Weights of a small masked image model.
Data: trained on capsule endoscopy frames (Kvasir-Capsule), 17.9 epochs.
Rows from block 7 of the encoder of a small masked image model, named by matrix and row number. Rows with one number belong to one neuron. Each number is 128 + 24 x the weight over its row's rms, rounded and kept within 0 to 255. All counts start at 0. Numbers have three digits each.
After each neuron's rows are labels from the 100 images, of 14976, where the neuron reaches its largest size: "top examples" is what is common among them. Only what is clearly more common there than usual is listed. The data: capsule endoscopy frames (Kvasir-Capsule).
# gate: MLP gate (encoder.blocks.7.mlp.gate.weight, 640x160), inputs 80-119
# fc1: MLP up (encoder.blocks.7.mlp.fc1.weight, 640x160), inputs 80-119
# fc2: MLP down (encoder.blocks.7.mlp.fc2.weight, 160x640, transposed), outputs 80-119

gate.422:136135156127129107150151146093129140168096105095167113148111119155079110179159141166107127180110179147152105128164145099
fc1.422:100136141150124172135141097115098133131074136149143129141169125097093112104144150126122165159127168145130149124161171143
fc2.422:104140127160125141131155099120082124108093132151148140164161117111067098120111122099127139114150164103152133098165153124
top examples: finding: ileocecal valve

gate.382:134127123114113153146121193126123086144132174155122166132154112107173104093112142120131129084128160084100131148117161099
fc1.382:096156119148135150073141153118114137129133145119157145152144113138148119171155127098116126136154086158147151152114164097
fc2.382:100138105133155150086124167141146154117145161091169134157165114127140115178154127109131131127156105147149122154118194108
top examples: finding: ileocecal valve

gate.578:115172115127149131073128131139109110130120156159075125179144138111140099125144110133095078133146099116137185148156159129
fc1.578:126164114134129163105119097114118120124152147146120094138130128144136117142141152113129111163128098135139117112119127105
fc2.578:133131098116109113142114119078117116115180127113125112108143149144129112118106171120133145130121109137144117081104116090
top examples: finding: pylorus

gate.164:114110092121176134110148139106114062124123114137168161136091119165112119133120127114115120117128148179177129111110144122
fc1.164:096173139109158151122122072141138146144099132124173147157140141122131152129116140122145139106137149101113159087114113129
fc2.164:123171174118114141109115098130122152145084133116162176153136115112158165158124115099138113147109123081121152154107075105
top examples: finding: ileocecal valve

gate.195:091119149163119140078169124144139107159146132057150129138135167165131106123145154120176132121158115117106120158141146105
fc1.195:103130120127110172087133098099182103112112131127166132126124137141095088113113132159143156128120085105168140106160104161
fc2.195:124122110134107156164128125136108144102098149151090130079138114138121143119143110117103106156088131127194121173136150116
top examples: finding: reduced mucosal view

gate.297:151121166137117090134116105136109117134115155105110170153160146087160146166131113139107140129121145151120155144053171091
fc1.297:156091139130106140107175128160177083118115129104141149182118128108164156128147113163138121146156147142122099151105161110
fc2.297:148113130125137122094158116152168108125110157095117126170128149095165160172128133171142127164167146130140100158100177116
top examples: finding: pylorus

gate.597:122108167154137131112168132115129138150121179099164129133143116147127068120124146100124120085136127087151120128162138152
fc1.597:130151164148124128146125145132111147125080122129089129113105126125150151110108180130120132134125160116099196168201127104
fc2.597:128124107129142111145107155126122127120127102088116160106168131134127117129139133138125129091158167153136164122156132131
top examples: finding: reduced mucosal view

gate.296:108120166111118108125182127140089172109127167156133135125113167178155101138114146148170100107121157134131117145149116076
fc1.296:143103169139113125127145150133106121154171095126130109088144129111161115099128132135107117117117139142125108140092080094
fc2.296:117110164154128119145179156131101124144186112118148115116164117087132113126134151138119157106132128113151079137086094090
top examples: finding: ileocecal valve

gate.624:149115164165166089115184162146119114105163127096140102152122122143169102096122132132138108117122158134141123163141121143
fc1.624:117117100092100116110090113134139121124123128168175121123120159147076137107174106132098117143138087128101143087132095130
fc2.624:156119108107113096126130126133123162128113149114138116156112144081128128107157090140125124155128116145089124146135067118
top examples: finding: ileocecal valve

gate.441:110137130114136143100124147138187106144105108121121106140170113143141156128120132119156117127132135130137128143151087094
fc1.441:162169113108130139123135122156121146097131145143089119113141107119112119128125133117138147146100079118105094130157084113
fc2.441:127120090135091157186113075137137148135099143132138145075118114135097125116136153064124114131088106076138080127118130097
top examples: finding: foreign body

gate.421:124142091101081087133155119129117150137095146117094129131118119123140105132142145151105123104102169149147150115147127161
fc1.421:135149103154087110092191119132120126148176148137115174111141109132152107131143149091087105125154123116140110143139168096
fc2.421:100122084116109120109174133132114129122177129123143184160148158134139103112125128148133106130148113107130108189145137147
top examples: finding: reduced mucosal view

gate.100:142107103135135107154143129183105105124154118175167110150132129116144111104073137133119157092115121139136134104151118111
fc1.100:118129140125108150114129138157111166126111148102099105143144124153144130147156103121132128112171142137123147153116129122
fc2.100:132146117125159124128158116180117119125137146102099079177138129140142118130161124138129161117192157165135154133165136140
top examples: finding: foreign body

gate.320:079125154149084124075205153112079151137113117120079170144125129138126129152127141126146113146131149164118143098122140128
fc1.320:114119147098128100088168113129106181122121135115103163151151144102120168097119126151128092146160096156132143135120123141
fc2.320:127109120140144078113173138186108165129142113082125144208128143117111113136161128104153129177169158157133152133158114168
top examples: finding: reduced mucosal view

gate.472:123161130123086135089129129113195173085123125059141107121142151146160107128121133117128154080174153109146112102118150130
fc1.472:137156132150102156170164099125123154089131146079176114147093138165182087119148151099121133089107160125107133131116164125
fc2.472:117101138161114167150088043104137094124112134086153141133148123107159139146145125067128098137088116169138082142122117099
top examples: finding: foreign body

gate.443:135099119134137115101136113109104161135122132102124162126165113148167143108162126124127122136143126128123131123158174125
fc1.443:143152124145125163109115133176093068139176168120123117155130134115107117150109094140137142160137119177194115126136122107
fc2.443:132127126135119161124120123174090076121179169114108105149146134105082119168081106143139144179147113179196120123136116110
top examples: finding: ileocecal valve

gate.289:115130130109146113129173145095145133115160159189073149137136129098172121127081125104113135110136122110124113128092155158
fc1.289:088128158169109136160090133090113099113136152159112128128116117123113111120106167126060125105132129124087161143087129186
fc2.289:107131147169097134171077117099099091112132153161123137125134102129124110102121147095067108085131132107081135139080131167
top examples: finding: pylorus

gate.468:158084139125086098110142103129102118159113084129155126142089111099148080154177124095170171118118107167162084121157089124
fc1.468:125142136134137104122147126074151122196111120138140079088143131124155096148124123094191164158123132119120128152127108139
fc2.468:149120098131167142163160153111129117198141112177106108108150153122186124127125160140138096159083116133148115108113137129
top examples: finding: reduced mucosal view

gate.65:112124152136132113119186141145118113140145135100180076130159113075125120115126089084130175119153130138152106142106091097
fc1.65:095133124126167189148180107148115140112100172164154164109080112119109141086127113129123128168128083136107126106106111131
fc2.65:110137133085161156120173101158133122129094176170136145112122059164096123131127115106136095145110135182096125135118092108
top examples: finding: ileocecal valve

gate.102:123104144084086114125143133135117141121127121146107125116129048136130129122121132159128142127159145094097115083145129138
fc1.102:149126158105123113146142175080145087118116122133107096123111126112122137104133113125128110152137108085114142101140095124
fc2.102:145136092123143121162147161108131079137094127150151118138122159112159144155135124096130090139126101100132143131106110075
top examples: finding: ileocecal valve

gate.180:121122139188112121172147113170144135133147122141132100113135127112160055146153128150179149139139127156145075130153099099
fc1.180:125141127091121162116108097151145107086110118112104139141124147189085192134100090131119122135138170098167136131113122173
fc2.180:106092126114167136137164066151143119153131103156121131174116136125129128135139127145117142151114104135093124137139088098
top examples: finding: ileocecal valve

gate.186:136116144090146137132110116177136166083126136098170087113144150119121136155162126151123080182157080125157145146121142092
fc1.186:122116092155136162111142129152078145081129165101131150104137146174117138125145127146117111118156090113098152128107156116
fc2.186:145084129140110109127141158083166125147153147080172147122136146101163137143089123144126156113134146130119132133129126105
top examples: finding: angiectasia

gate.131:114130103099119104089151110166120085130112133097095102091112090109082152105135142154165136106086127161170123178175100117
fc1.131:151101138108163120126147163124091156132078133134077150113148120125165143143141123177132125141132175142123138141116103100
fc2.131:107117124121145142099142132162090153145110132120090140134161111133142141121139153181121105126136165137120129112139097101
top examples: finding: reduced mucosal view