{"model": "masked image model", "method": "mae", "encoder_norm": "layernorm", "encoder_bias": "all", "encoder_layers": 8, "residual_init": "none", "adamw_weight_decay_other_params": 0.01}
Rows from block 3 of the encoder of a small masked image model, named by matrix and row number. Rows with one number belong to one neuron. Each number is 128 + 24 x the weight over its row's rms, rounded and kept within 0 to 255. All counts start at 0.
After each neuron's rows are labels from the 100 images, of 14976, where the neuron reaches its largest size: "patch colour" is the nearest of a few named colours to the mean colour under the peak. Only what is clearly more common there than usual is listed. The data: capsule endoscopy frames (Kvasir-Capsule). In brackets: how many of the 100.
# gate: MLP gate (encoder.blocks.3.mlp.gate.weight, 640x160), inputs 80-159
# fc1: MLP up (encoder.blocks.3.mlp.fc1.weight, 640x160), inputs 80-159
# fc2: MLP down (encoder.blocks.3.mlp.fc2.weight, 160x640, transposed), outputs 80-159

gate.311 [162 119  97 127 139 131 142 164 111 113 108 172 127 134 120 162 113 101 104 145 141 115 129 126 113  92 150 124 108 136 114 128 136 112 137 112 119 155 114 173 156 143 121 182  94 106 141 149 134 124 143 119 142 145 128 109 115 169 110 125 176 164 126 137 124 140 144  66 124 140 147 109 139 148 144 141 136 107 117 136]
fc1.311 [145 158 119 140 131 124 125 110 141 159 126 118 136 173 168  91 120 153 166 102 164 110 134 161 117 116  97  75  93 161 166 126 128  91 124 132 107 124  80 110 144 127 104 121 135 143  76 113 116 171 117 173 129 110 139 127 143 143 124 162  86  93 159 148 139 141 126 125 138 121  93 131 131 130 170 101 124 140 113 173]
fc2.311 [128 110 151 138 138 108 100 110 139 119 153 147 126 154  96 134 152 143 123 122 160 112 125 115 129 127 107  70 142 132 141 120 141 145 138 122  90  79  93 146 100 139 125 109 166 148  91 126 103 114 143 100 122 126 159 154  92 126 130 124 119 121 120 105 163 163 153 158  99 132 153  81 133 113 120 146 102 152 152 154]
patch colour: black (100)

gate.538 [164 118 116 114 158 142 126 142  89 153 101 143 118 107 123 149 182 140 164 161 134 148 143 143  87 147 126 143 144 115 139 134 137 131 140 130 115 116 112 118  89 143 187 164 147  77 120  88 109 110 134 113 145  75 114 142  83 108 206 136 138 122 135 135 123 106 154 137 177 111 136  80  73 141 151 127 124 140 132 135]
fc1.538 [130 126  72 176 101 127 148 135 111  98 105 126 142 121 129 122 127 116 113 129  95 171 112 103 116 151 139 172 118 120 138  83 126 129  90 138 195 106 124 120 113 141 115 135 152 115 136 129  98 147 117  81 125 156 160 129  93 106 162 155 116 155 133 161 133 130 104 150 203  89 127 182 164 140 109 120  65 117 117 130]
fc2.538 [127 136 120 166 101 138 115 115 132  98 103 108 158 120 120 141 115  98 126 106 118 141 115 141 125 121 165 163 118 146 138  83  96 109 110 158 160 104 117 141 129 135 113  97 149 133 145 109  90 155 130  98 152 135 163 102  66 137 174 144 117 157 140 164 140 160 121 159 173  78 113 203 179 140 127 134  67 139 142 119]
patch colour: grey (33); orange (32)

gate.142 [144 145 141 111 138  99 129 139 174 146 128 116 115 115 156 106 162 120  96 143 104 160 128  85 112 113 138 102 154 111 103 106 141 116  97 114 113 114  81 111 152 119  90 144 150 109 136  97 151 148 116 136 126 141 110  90 144 186 125 119 100 119 107 102 125  83 142 145 125 131 159 135 128 201 143 126  68 116 101 143]
fc1.142 [160 121 120 130 103 104 151 143 140  82 131 161 116 108 131 138 134 136 159 101 134 116 107 135 102 100 141  66  90 183 143 140 189 112 135 131  97  98 135 128 132  88 101  97 140 115 103 135 121 107 161 150 104 127 137 158 122  73  81 105 108 161  94 153 125 137 131  70 127 140 138 110 134 158 120 156 189 117 135 162]
fc2.142 [129 134 119 112 132 111 116 124 166 142 125 150 136  75 140 110 116 114 115 112 124 114 128 114 101 124 117  97  88 181 146  99 154 126 153 134 125 120 102 132 138  91 105  96 113  86 135 106 147 119 159 188 147 127 137 135 132  93  81  90 133 169 118 141 147 120 154  78 116 111 159 140 121 186 122 134 174 116 127 195]
patch colour: pink (37); orange (31)

gate.379 [122 125 115 136 142 110 136 103 130 124  88 134 116 109 138 152 116 138 145 126 142 140 173 148 125 134 177 126 158 137 114 120 159 127 171 114 107 137 114 116 128 136 116 173  78 115 117 108 140 139 128 137 156 128  97 104 111 176 139 147 158 112 110 122 106 148 153 154 132 161 163 165 139 128 146 106 154  96 125 154]
fc1.379 [100 138 101 137 166 154 147 139 171 166 108 150 131 138 166  86 120  96 137 114 143 147 110  99 150 104 131 116 134 141 100 132  97 131 115  59 139 147 109 141 108 143 151  98 115 127  97 170 128 126 154 136 110 116 132 137 129  98  71 111 143 119 126 105 123 125 155  99 138 141 119 107 112 121 143 104 156 148 135 130]
fc2.379 [124 148 110 117 157 124 161 165  93 144  74 173  84 202 116 106 102 113 116 153 157 113  86  97 127  76 145 140 161 179  87 140 159 118 127 127 112 107 120 157 131 123 112 176 138 134 121 119 130  70 109 134 154 117 111 107 115 178  98 121 138 134 119 142 108 106  99 141 117 109 112 134 109 138 120 178 146 138 134 127]
patch colour: black (89)

gate.256 [135 133 131 147 114  93 138 150 110 134 115 132 119  92 124 131 170 121 127 143 111 106 150  89 118 111 170 127  95 136 130 142 135 151 118 160 134  88 171 100 108 140 107 178  85 101  93 129 133 180 124 174 101 147 119 129  94 142 140 142 144 141 150 131 122 121 183 135 124 137 164 110 154 121 159 169 133 133 152 172]
fc1.256 [138 141 110 115 101  95 127 137  96 158 126  69 108 139 180 153 125 143 159 111 162 142 116 130 154  93 104 125 119 154 134 123  88 101 128 141 117  98 117 108 127 124 115 157 100 149 133 166 131 157 175 157 155 135 134 122 163 120 170 103 111 133  98 113 123 120 114 163  62 136 105 103 144 120 128 110 135 132 109 115]
fc2.256 [130 115 109 110 143 126 132 156 168 156 138  61 151 141 114 128 121 160 151 126 171 181  84 109 139 115 126 170 134 170 141 127  87 135 143  90 157  71  98 109 100 124 114 164 143 102 142 151 101 166 159 151 156 122 127 115 139 124 147 100 126 129  89  89 125 137 122 147  95 119 120 116 145 138  84 105  92 150 103 120]
patch colour: grey (46)

gate.565 [127  97 141  96 120 171 106 156 116 110 137 145 156 117 131  83 111 160 172 153 101 109  88 128 138 129 134 137 139  86 143 149 108 170 145 113 115 121 119  79 120 131 154 132 151 128 124 108 129 120 130 131 163 126  97 161 102 143 193 104  99 148  93 162 128 120 119 135 135 108 144  98 109 165 189 142 182 139 116 112]
fc1.565 [121 102 161 108 139 161 118 165 181 126 163 151 184 114  95 105 126 140 186 158  98 123  54 121 162  98 142 156 160 135 130 133 119 161 137  99  72 112  94 135 135 124 178  99 126 143 118 132 108 138  92 154 120 124  86 132 113 107 182 136 152 133  99 159 110 119  55 119 138 107 148 114 124 115 154 120 161 124 133 108]
fc2.565 [176 128 147 119 131 133 170  87 138 130 136 144 117 117 140 154 109 112 140 116 160 176 135 121 127 121 140 114  99 154 142 121 158 133 140 143  66 120  61 127 111 112 118 132 101 146 116 141 127 137 128 105 149 123 106 158 146  70 109 141 157 114 109 132 176 173  88 135 135 141 136 114 158 113 111 149 143 133  86 136]
patch colour: orange (49)

gate.434 [125 124 126 130 166  84 142 120 103 144 101 114  99 117 152 126 131 117  93 133  97 113 109 127  97 100 126 109 151  97 119 125 167 117 108 156 140  63 170 132 123 128  87 141 116 141 101  91 146 152 139 101 130 136 103  78 100 114 142  97  96 104  98 121 138 135 148 151 122 125 132  90 123 187 144 135  95  90 107 135]
fc1.434 [142 114 131 173 154 116 108 120 157 118 179 122 107 133 123 148 128  81  73 141 128 134 103  97 185 110 105 135 116 152 130 141 140  89 121 139 108 136 118 109 136 146 141 132 169 125 166 133 140  89 152 107 108 127 132 140  90 112  71 137 112 114 105 123 127  90 171 131 123 166 152 122 101 174 126 148 129  93 155 140]
fc2.434 [114 129  94 108 128 107  95 120 161 124 158 107 124 154 154 128 135  94  87 154 127 116  92 125 164 126 103 126  67 130 141 152 105 100 134 161 169 148  88 124 124 121 123 118 151 126 101 121 118 121 160 103  94 107 140 155  97  93 101 152 147 159 154 118 126 119 158 114 131 142 144 118 164 174 132 115 118 137 148 129]
patch colour: pink (56)

gate.572 [132 180 152 142 139 139  99 106 120 144 103 144 107 139  97 122 154 118 145 125 119 132 142 137 198  97 105 110 133 106 108 136 120 122 145 128  89 190 115 158 107 142 120 138 107 131 112 123 119 167 111 100 108 117 159 104 116 166 142  94  73 132 158 143 135 127 128 168 157 147 174 133 110 157 129 126 116 133 170  95]
fc1.572 [150 118 117 169 147 129 163 102 120 179 130 128 107 111  94 111 142 108 127 128  96 104 148 113 131 120 120 139 116 109 156 137 111 157 140 112 160 114 114 173 116 136 173  73 198 132 119 110  81 125 105 156 135 133 146 106 124 104 136 137 127 159 109 122 113 159 105 126 149 178 126 142 104 107 151 143 120 184  97 130]
fc2.572 [152  83 102 168 133 106 161 119  98 165 153 173  94  96 121 118 147 132 133 153 133 127 149 134 103 127 137 112 127 135 138 107 115 166 125 140 146 121 121 115  93 161 184 121 139 132 117 144 140 123 127 139 152 167 137 153 112  97 121 166 148 134 137 123 111 140 109 102 113 146 121 142 102 103 116 159  91 165  93 162]
patch colour: grey (46)

gate.28 [116 148 141 116 124 127 110 101 155 148 135  96 154 128 109 131 109 116 114 129 152 120 143 130 125 114 150 151  91 129 143 109 144 155  96 123 121  95 135 121 125 121 126 108 137 130 166 168 128 147 135  97 124 104 159 101 114 121 144 104 144 109  90  82 132 101 129 125 146 159 125 129 130 129 142 194  89 121  95 128]
fc1.28 [135 142  91 137 160  99 108 166 141 116 107 153 111  97 118 134 148  90 161 140 105 131 132 107 130 150 125 118 157 110  99 192 134  96 105 105 160 109 102 140 141 127 107 138 113 165 107 118 127 134  79 133 147 124 148 122 131 114 116 153 107 141 177 119 150 174  98 114  65 116 123 126  95 124 128  91 156 135 142 164]
fc2.28 [ 96 122 124 141 120  90 120 191 119 151 124 142 119 144 114 127 155 105 108 145  97 101 173 109 129  63 156 151 143  96 124 157 137 128 117 142 144  92 147 115  88 143 125 101 127 141 141 176 108 141 100 125 132 130 186 108 139 161 118  94 119 125 163 154  78 124 156 115 110 152  86 145 150 127 114 155 150 130 132 133]
patch colour: orange (33)

gate.120 [156 101 150 117 168 134 119 111 101 111 127 153 126  99 111 157 134 135 147 117 130 113 182 130 122 103  99 142 111 150 156 101 125 117 144 197 133  88  87 185  92 118 128 148 121 147  94  83 113 120 164 112  95 113 150  90 116 169 106 115 164 120 128 123 121 152 156 137 126 109 108 122 125 136 138 116 106 136 119 145]
fc1.120 [135 171 172 115  94 170 159 139 157 155  71 157 142  97  81 118 150 153 141 119 137  99  92 118 176 146 128 149 135 161 111 106 149  98 124 137 132 135 115  83 133 125  96 123 113 136 113 107 108 124 138 109  87 148 106 141 113 143 138 155 105  82 126 154 134 174 138 148 164 154 104 157 109 119 115 134  93 162 102 127]
fc2.120 [ 92 130 123 129 148 130 149 185  66 125  88 116 159 135  79 130 172 108 144 162 139  74 110 131 132 122 164 125 108 141 170 128 117 122 141 126 128 114 127 123 150 166 103 150 173 120 147 102 118 125 133 148  95 127 121 149 141 160  85 134  86 142 150 101  95 141 152 122  97 151 131 115 155 179 111 101 146 153  75 146]
patch colour: grey (47)

gate.442 [ 88  88 105 146 172 130  87 111 100 176 123 107 167 107 158 121  93 162 155  71 157 100 120 118  73 105 135 142 154 131 185 118 140 162 139 132 110 164 149 129 124 154 169 163 163  73 130 104 139 164 150 144 111 121 143 126 157  90  92 102 111 174 142 131 116 144 128 130 142 106 145 101 127 147 124 101 148 129 105 149]
fc1.442 [130 116 139 158 100  97 121 144 120 120 152 153  94  84 107 132  95 148 106 129 107 143 169 136 129 177  94 137 118 149 148 117 135 138 121 123 155 170 112 162 129 114 146 125 100 135 126 104 138  84 117 114 109 132 120  86 127 124 156 154 146  94 126 120 109 152 148 155 136 148 127 170 124 106 116 130 151 145 102 123]
fc2.442 [132 115  65 126 163 135 112 126 100 132 106 131 134 127 166 127  99 126 146 105 111  88 131 131 101 111 188 148 138 134 128 160  81 137 160 166 156 160 121 151  92 121 131 130 138 142 158 101 124 100  88 129 134 116 118 178  97  95  99  76 124 163 175 130 138 107 128 128 146 152 115 135 176 140 133 131 137 123  98 123]
patch colour: grey (30)

gate.207 [146  98 157  91 157 140 112 174 124 133  92 138 106 146 160 105  83 121  87 151 131 136 166 142 142 123 101  85 116 131 121 155 139 114 112 160 115 148 128 119 112 135 124 143  63 163 109 102 121 151 121 129 127 141  81 168 102 106 123 111  94 121 132 129 143 115 149  83 129 133  87 146 101 132 118 114 111 153 169  79]
fc1.207 [132 150 151 101 102 126 103 178 107 147 129 154 181 117 125 167 100 133 154 198 147 132  82 123  94  99 126 118 129 124 136 133 123 132 111 101 124  98 123 127 153 111 145 106 128  41 146 121 150 100 138 167 112 124 171  80 161 138 182 160 115 110 116 182 139 105  89 143 167 109 145 138 163 100 133 137 141 115 128 131]
fc2.207 [149 144 130  76 165 126 107 142 118 131 127 134 141  96 121 121  44 133  97 165 155 131 143 122 111 152 149 116 161 144 111 169 127 131 155 128 114 142  98 112 131 114  97 125 130 116 130  91 108  85 149 158 125 117  89 116 105  99 148 137 128 113 151 113 129 107 123 119 158 149  89 124 115 133  92  80 122 163 158 126]
patch colour: orange (34)

gate.592 [127 123 122  68 149 136 159 120 107 142 147  94 117 138 158 151 120 141 121 124  86 129 143 125 156 135 166 167 113 141 133  98 138  87  82 143 116 150 146  93 159  87 142 127 121 128 145  88 104  89 143 106 160  92 106 139 131  85 139 150 110 103 128  90 149 122 119 110 161 130 107 173 137  98 103  92 119 126  87 149]
fc1.592 [130 150 119 104 112 144 161 122 123 115 147  91 110 119 114 139 151 131 152 122 166 110 147 136 153 164 171 151 134 115 107 109 154 106  93 115 137 135 166 132 169 103 135 173 122 120 170 112 159 134 164 112 161  72  98 141 120  82  89 137 110 121 157 115 151 142 151  97 186 123  85 117 108  99 143 119  85 151 119 134]
fc2.592 [129 128 152 125 135 132 123  97 133  96 104 104 104 201 111 101 112 142 152 141 173 136 112  96 101 142 146 115 122  86  77 159 125 120 127 129 157 104 146 103 123 140  94 174 126 107 111 157 143 105 139 117 138 120 126 149  98 129 163 128 115 138 129 146 104 105 132 156 135 106  53 117  95 135 105 135 148 138 147  80]
patch colour: orange (39)

gate.624 [137 105 133 156 132 130 120 147 100  80 118 142 143 116 145  92 103  90 139 147 109 124 174 148  87 105 113 163 151  63 169 109 139 138 137 141 108 129 143 120 121  87 147 143 110 118 146  89 104 108 141 131  99 121 128  85 143 100 132 161 155 130 149 128 133  92 136 102 138 119 146 134 167 152 130 152 121  92 152 115]
fc1.624 [110 139 123 114 149 152 119 102 146 146 122 133 122  86 156 149  99 139  84 140 142 147 134 141 139 146 184 106  69 189  89 143  82 114 123 135 142 131 168 126 118 126  96 155 146 136  89 130 141 139  71 155 120 105 116 155 134 139 111 117 145 152 143 145 125 146 120 136 118 135 141 114  85 138 166 121 129 109 129 112]
fc2.624 [122 144 134 139 144 132 100 106 143 137 116 137 152 118 129 131 100 129 125 129 124 112 161 134  50 121 157 155 130 158 148 136 125 147 102 117 127 179 114 186 157 121 105 113 130 135 133  88 147 166  53 132 175 112 114 126 145 114 139 110  97  98 148 148 136 146 114 128 127 126 145 134  93 163 173 113 122 104 139 123]
patch colour: orange (32); grey (31)

gate.487 [120 141 100 107 169  88 174 125 144 124 135 113 147 142 131 101 147 118 133 155 110 135 124 135 151 118 124 149 109 144 150 112  93 102 141  96 131 128 155 126 177 104 113  84 140 139 177 102 101 131 141 130 145  84 167 109 195 155 104 145 152 174  87 114 138 135 131 143 127 113 108  76 124 141 136 139 109  75 160 101]
fc1.487 [158 134 123  91 140 127 130 109 132 141 129 124  84 132 127 160 135 136  86  94 124 172 120 138 153 124  94 135 159 135 110  89 141 128 135 126 145 151 150 160 130 141  83 174 134 141  76 135 175 135 120 128  96 163 135 133 125 108  80  82 107 128 152 115 145 141 136  90 134 101 124 183 168 141  94 148  66 141 130 101]
fc2.487 [128  99 137 117 140  69 137 129 119 140 127 152  79 126 104 140 111 183 142 126 118 148 112 174 160 150  89 145 134 143 125 128 131 115 141 154 140 124 115 153 152 125 106 120 106 120 139 130 122 121 160 117  96 117 152  95 151 171 133 110 101 120 139 123 145 143 134 104  97  72 121 146 130 150 165 118 153 108 128 118]
patch colour: orange (62)

gate.41 [141  86 111  99 157 138 128 153 108 164  61 104  95 109 112 122 143 152 139  96 136 109 140 134 105 137 147 123 130 120  91 149 157 140 206 143 142 134 155 147 149  94 138 108 157 132 120 104 109 113 101 102 115 121 134 124 149 130 161 139 127 124 102 149 152 123 129 115 176 121 153 110 130  83  73 124 110  51 142 139]
fc1.41 [148 131  97  95 127 132 142 110 114 125 112 118 125 138 110 154 126 145 140 108 157 106  95 133 124 121 149 100 152  80 123 124  78 162 105 108 134 124 102  87 111 126 137 139 101 106  92 119 105 119 149 167 162 133 116 118 128 145 113  85 123 143  81 165 105 171 167 122 124 132 138  80 122 136 114 127 121  76 126  87]
fc2.41 [118 141 114 103 148 125 122 120 112 125 103  98 125 165 123 144 120 125 159 111 160 131  96 110 156 128 154  85 161 106 117 149 130 169 116  91 101 171 102  81 121 107 141 121 126 122 109 118 104  94 168 144 178 152 159 108 116 112 119 114 151 140  80 111 133 156 156 169 123  93 142 124 141 126 100 123 124 100 119 117]
patch colour: grey (26)

gate.466 [136 146 133 132  45  90 111 132 124  90 169 102 100 134 114 108 117 173 103 122 130 174 180 116 127 115 146 170 118  95 123 151 116 110 136 110 127 137  98 153 120 161 116  99 163 155 141 131 154 113 133 111 140 124 121 158 154 107 163 130 115  81 116 140 168 157 147 172  97 111 103 126 121 114 102 138  94 118 114 107]
fc1.466 [160 126 135  90 121 146 128 152  88 141 167 155 145 120  96 114 117 129 152 113 121 144 117 149 122 111 116 135 139 133 160 130 129 144 104 130 118 152 128 146 124 119 123 109 116 128  74 129  90 161 177  97 144 160 117 118 129 105 109  81 144 141 111 103 144 104 203  91 108 129  82 146 123  63 126 144  88 134 112 183]
fc2.466 [135 148  96 157 105 125  83 125 134 131 188 129 170  89 130 110 107 128 149 100 145 152 157 142 108 111 108 125 163  97 156 165 163 112  85  92 104 160 133 138 124 129 146 110 146 119 142 140 111 132 173 137 109 152 118 133 112 135 105 115 144 117 136  77 169 131 125 117 116 109  75 148 136  99 102 123 128 136 102 150]
patch colour: orange (59)

gate.577 [255 115  62  47 154 130 125 110 142 133 114  88 119 120 154 138 141 123  98  86 102 100 101 126 130 117 107 133 146 110 132 138 104 111 133 129  99 133 124 115 168 197 181 103 101 130 139 167 130 156 133 140 137 132 131 135 113 147  99 170 140 119 155 129 135 101 115 138 139 143 118  86 135 148 157 128 160  97 132 109]
fc1.577 [116 101 135 163  93  90 147 131 123 154  88  94 115 130 127 138 132 145 127 174 111 114 137 180 143 119 121  90 118  99 102 143  99  77 149 112 170 117 168 115 127  93  99 102 125  92 130 115 141 143 178 157 107 147 127 145 122 141 106  88 167 118 136 144 132 126 189 121 163  91 123 155 143 134 117 166 132 114 118 144]
fc2.577 [184 129  82  91 141 139 121 126 115  54 110 158 114  96 134 102 124 122 116 121 113 137 138 120 105 159 152 153 116 139  91  95 113 144 171 154 104 131 153 108 133 184 169 122 175 139 161 141 132 137 140 126 149 152 164 112 107 135 124 121  68 144 182 121  99 127 134 145 145 161 113 147 104 136 121 136  86 131 157 124]
patch colour: orange (36)

gate.359 [ 84  77 135 111  60 127 120 147  92 151 141 150 145 117 150 116 172  87 104 141 131  68 123  91 133 147 133 146 135 109 150 125 131 124 113 121 137 148 140 127 157 149 148 187 134 136 114 125 141 122  87 114 104 107 119 108 143 164 142  87 120 139 140 169 139 136 109 121 134 100 162 116 115 148 125  61 124 108 118 147]
fc1.359 [ 83 150 108 130 116 128 127 130 147 136 117 114 133 112 136 136  98 149 170 126 138 179 127  96 155  94  84 120 116 132 130 170 121 114 140  97 106  86 162 152 122 159 102 149 125 144 117 121 151 110 132 115 162 113 146 116 128 132 125 160 148 107 168 108  77 107 142 109 102 113  83 167 129  98 109 139 139 127 127 144]
fc2.359 [107 152 131 150 137 120 150 144 129 121 110 115 140 124 132 119 109 147 155 136 131  94  96  88 166 108 136 156  87 134 124 145 100 120 159  96 131  70 123 110 123 151  90 142 113 125 163 126 153 121 113 113 144 125 140 117 151 125 119 133 161 107 186 158  89 128 136 120 131 120 128 114 163 164  95 162 143 114 117 136]
patch colour: pink (28)

gate.500 [134 119 146 173  92 139  88 118 131  93 141 121 124 115 183 129  97 200 161 159 136  88 106 142 155  97 125 162 132 119 106 118 110 164 126 125 157 111 155 124 100 192 128 163 120 162 127 143  87 115 136 122 135 146 137 141 116 120 128 127  98 153 117 123 111 114 119 104 136 112 144 138 139 143 137 125 130 121 110  85]
fc1.500 [149 125 111 129 129 142 168 128  78 132 128 156 119 165 116 142 149 115 109  85 128 153 125 131 170 128  96 194 107 155 138 146 141 145 109 124 152 134 122 126 150 130 111 140 185 135 100 140 126 151 118 108 137 125 147 118 119 154 104 167 162  89  98 120 118 131 152 146  99 140  93 129 129 162 141 135 151 158  98 156]
fc2.500 [139 114  98 144 139 153 130 133  91 130 137 141 129 155 116 142 152 153 108  83 157 137 102 155 147 115 102 198 111 155 142 135 138 128  84 109 136 121 136 127 116 144 132 137 174 138  75 149 125 145 132 107 156 136 133 119 112 134  91 140 155 131 112  93 107 165 160 106  93 141  80 103 149 157 136 147 136 162 100 153]
patch colour: grey (38)

gate.544 [101 121 111  77 103  70  88  93 127 147 150 115 165 120 134 141 124 144 106 152 150 120 129 136 135 108 125 126 124 101 189 115  81 121 131 134 173 137 101 100 119 114 161 128 135 117 104 118  80 154  92 100 140  98  99 130 117 175 118 119 132 155 114 111  87 100 149 122 130 122 167 132 107 133 123 117 122  89  70 128]
fc1.544 [101 134  79 115 112 118 121 130 108  78  91 140 107 137 120 169 117 173 110 134  73 120 137 144 128 191 164 105 147 104 117 142 138 164 161 112 160 137 156 119  89 119 130  93 117 151  70 131 125 126 154 133 136 125 110 114  91  83  92 139 135 153 127 133 124 130 155 102 130 168 150 113 136 103 140 132  96 115 147 126]
fc2.544 [136 145  94 177 156 140 123 144  94 123  91 128 122 113 156 151  92 151 128 157  82 131 116 142 153 138 133 134 121 129 102 155 114 125 157 109 146 120 134 120 135 100 155  96 155 171 140 158 136 128 165 133 121 106 118  92 102  95 124 157 100 133 185 126 108 110 115 105 129 136 152 116 113 107 137 153 112  86 125 144]
patch colour: pink (89)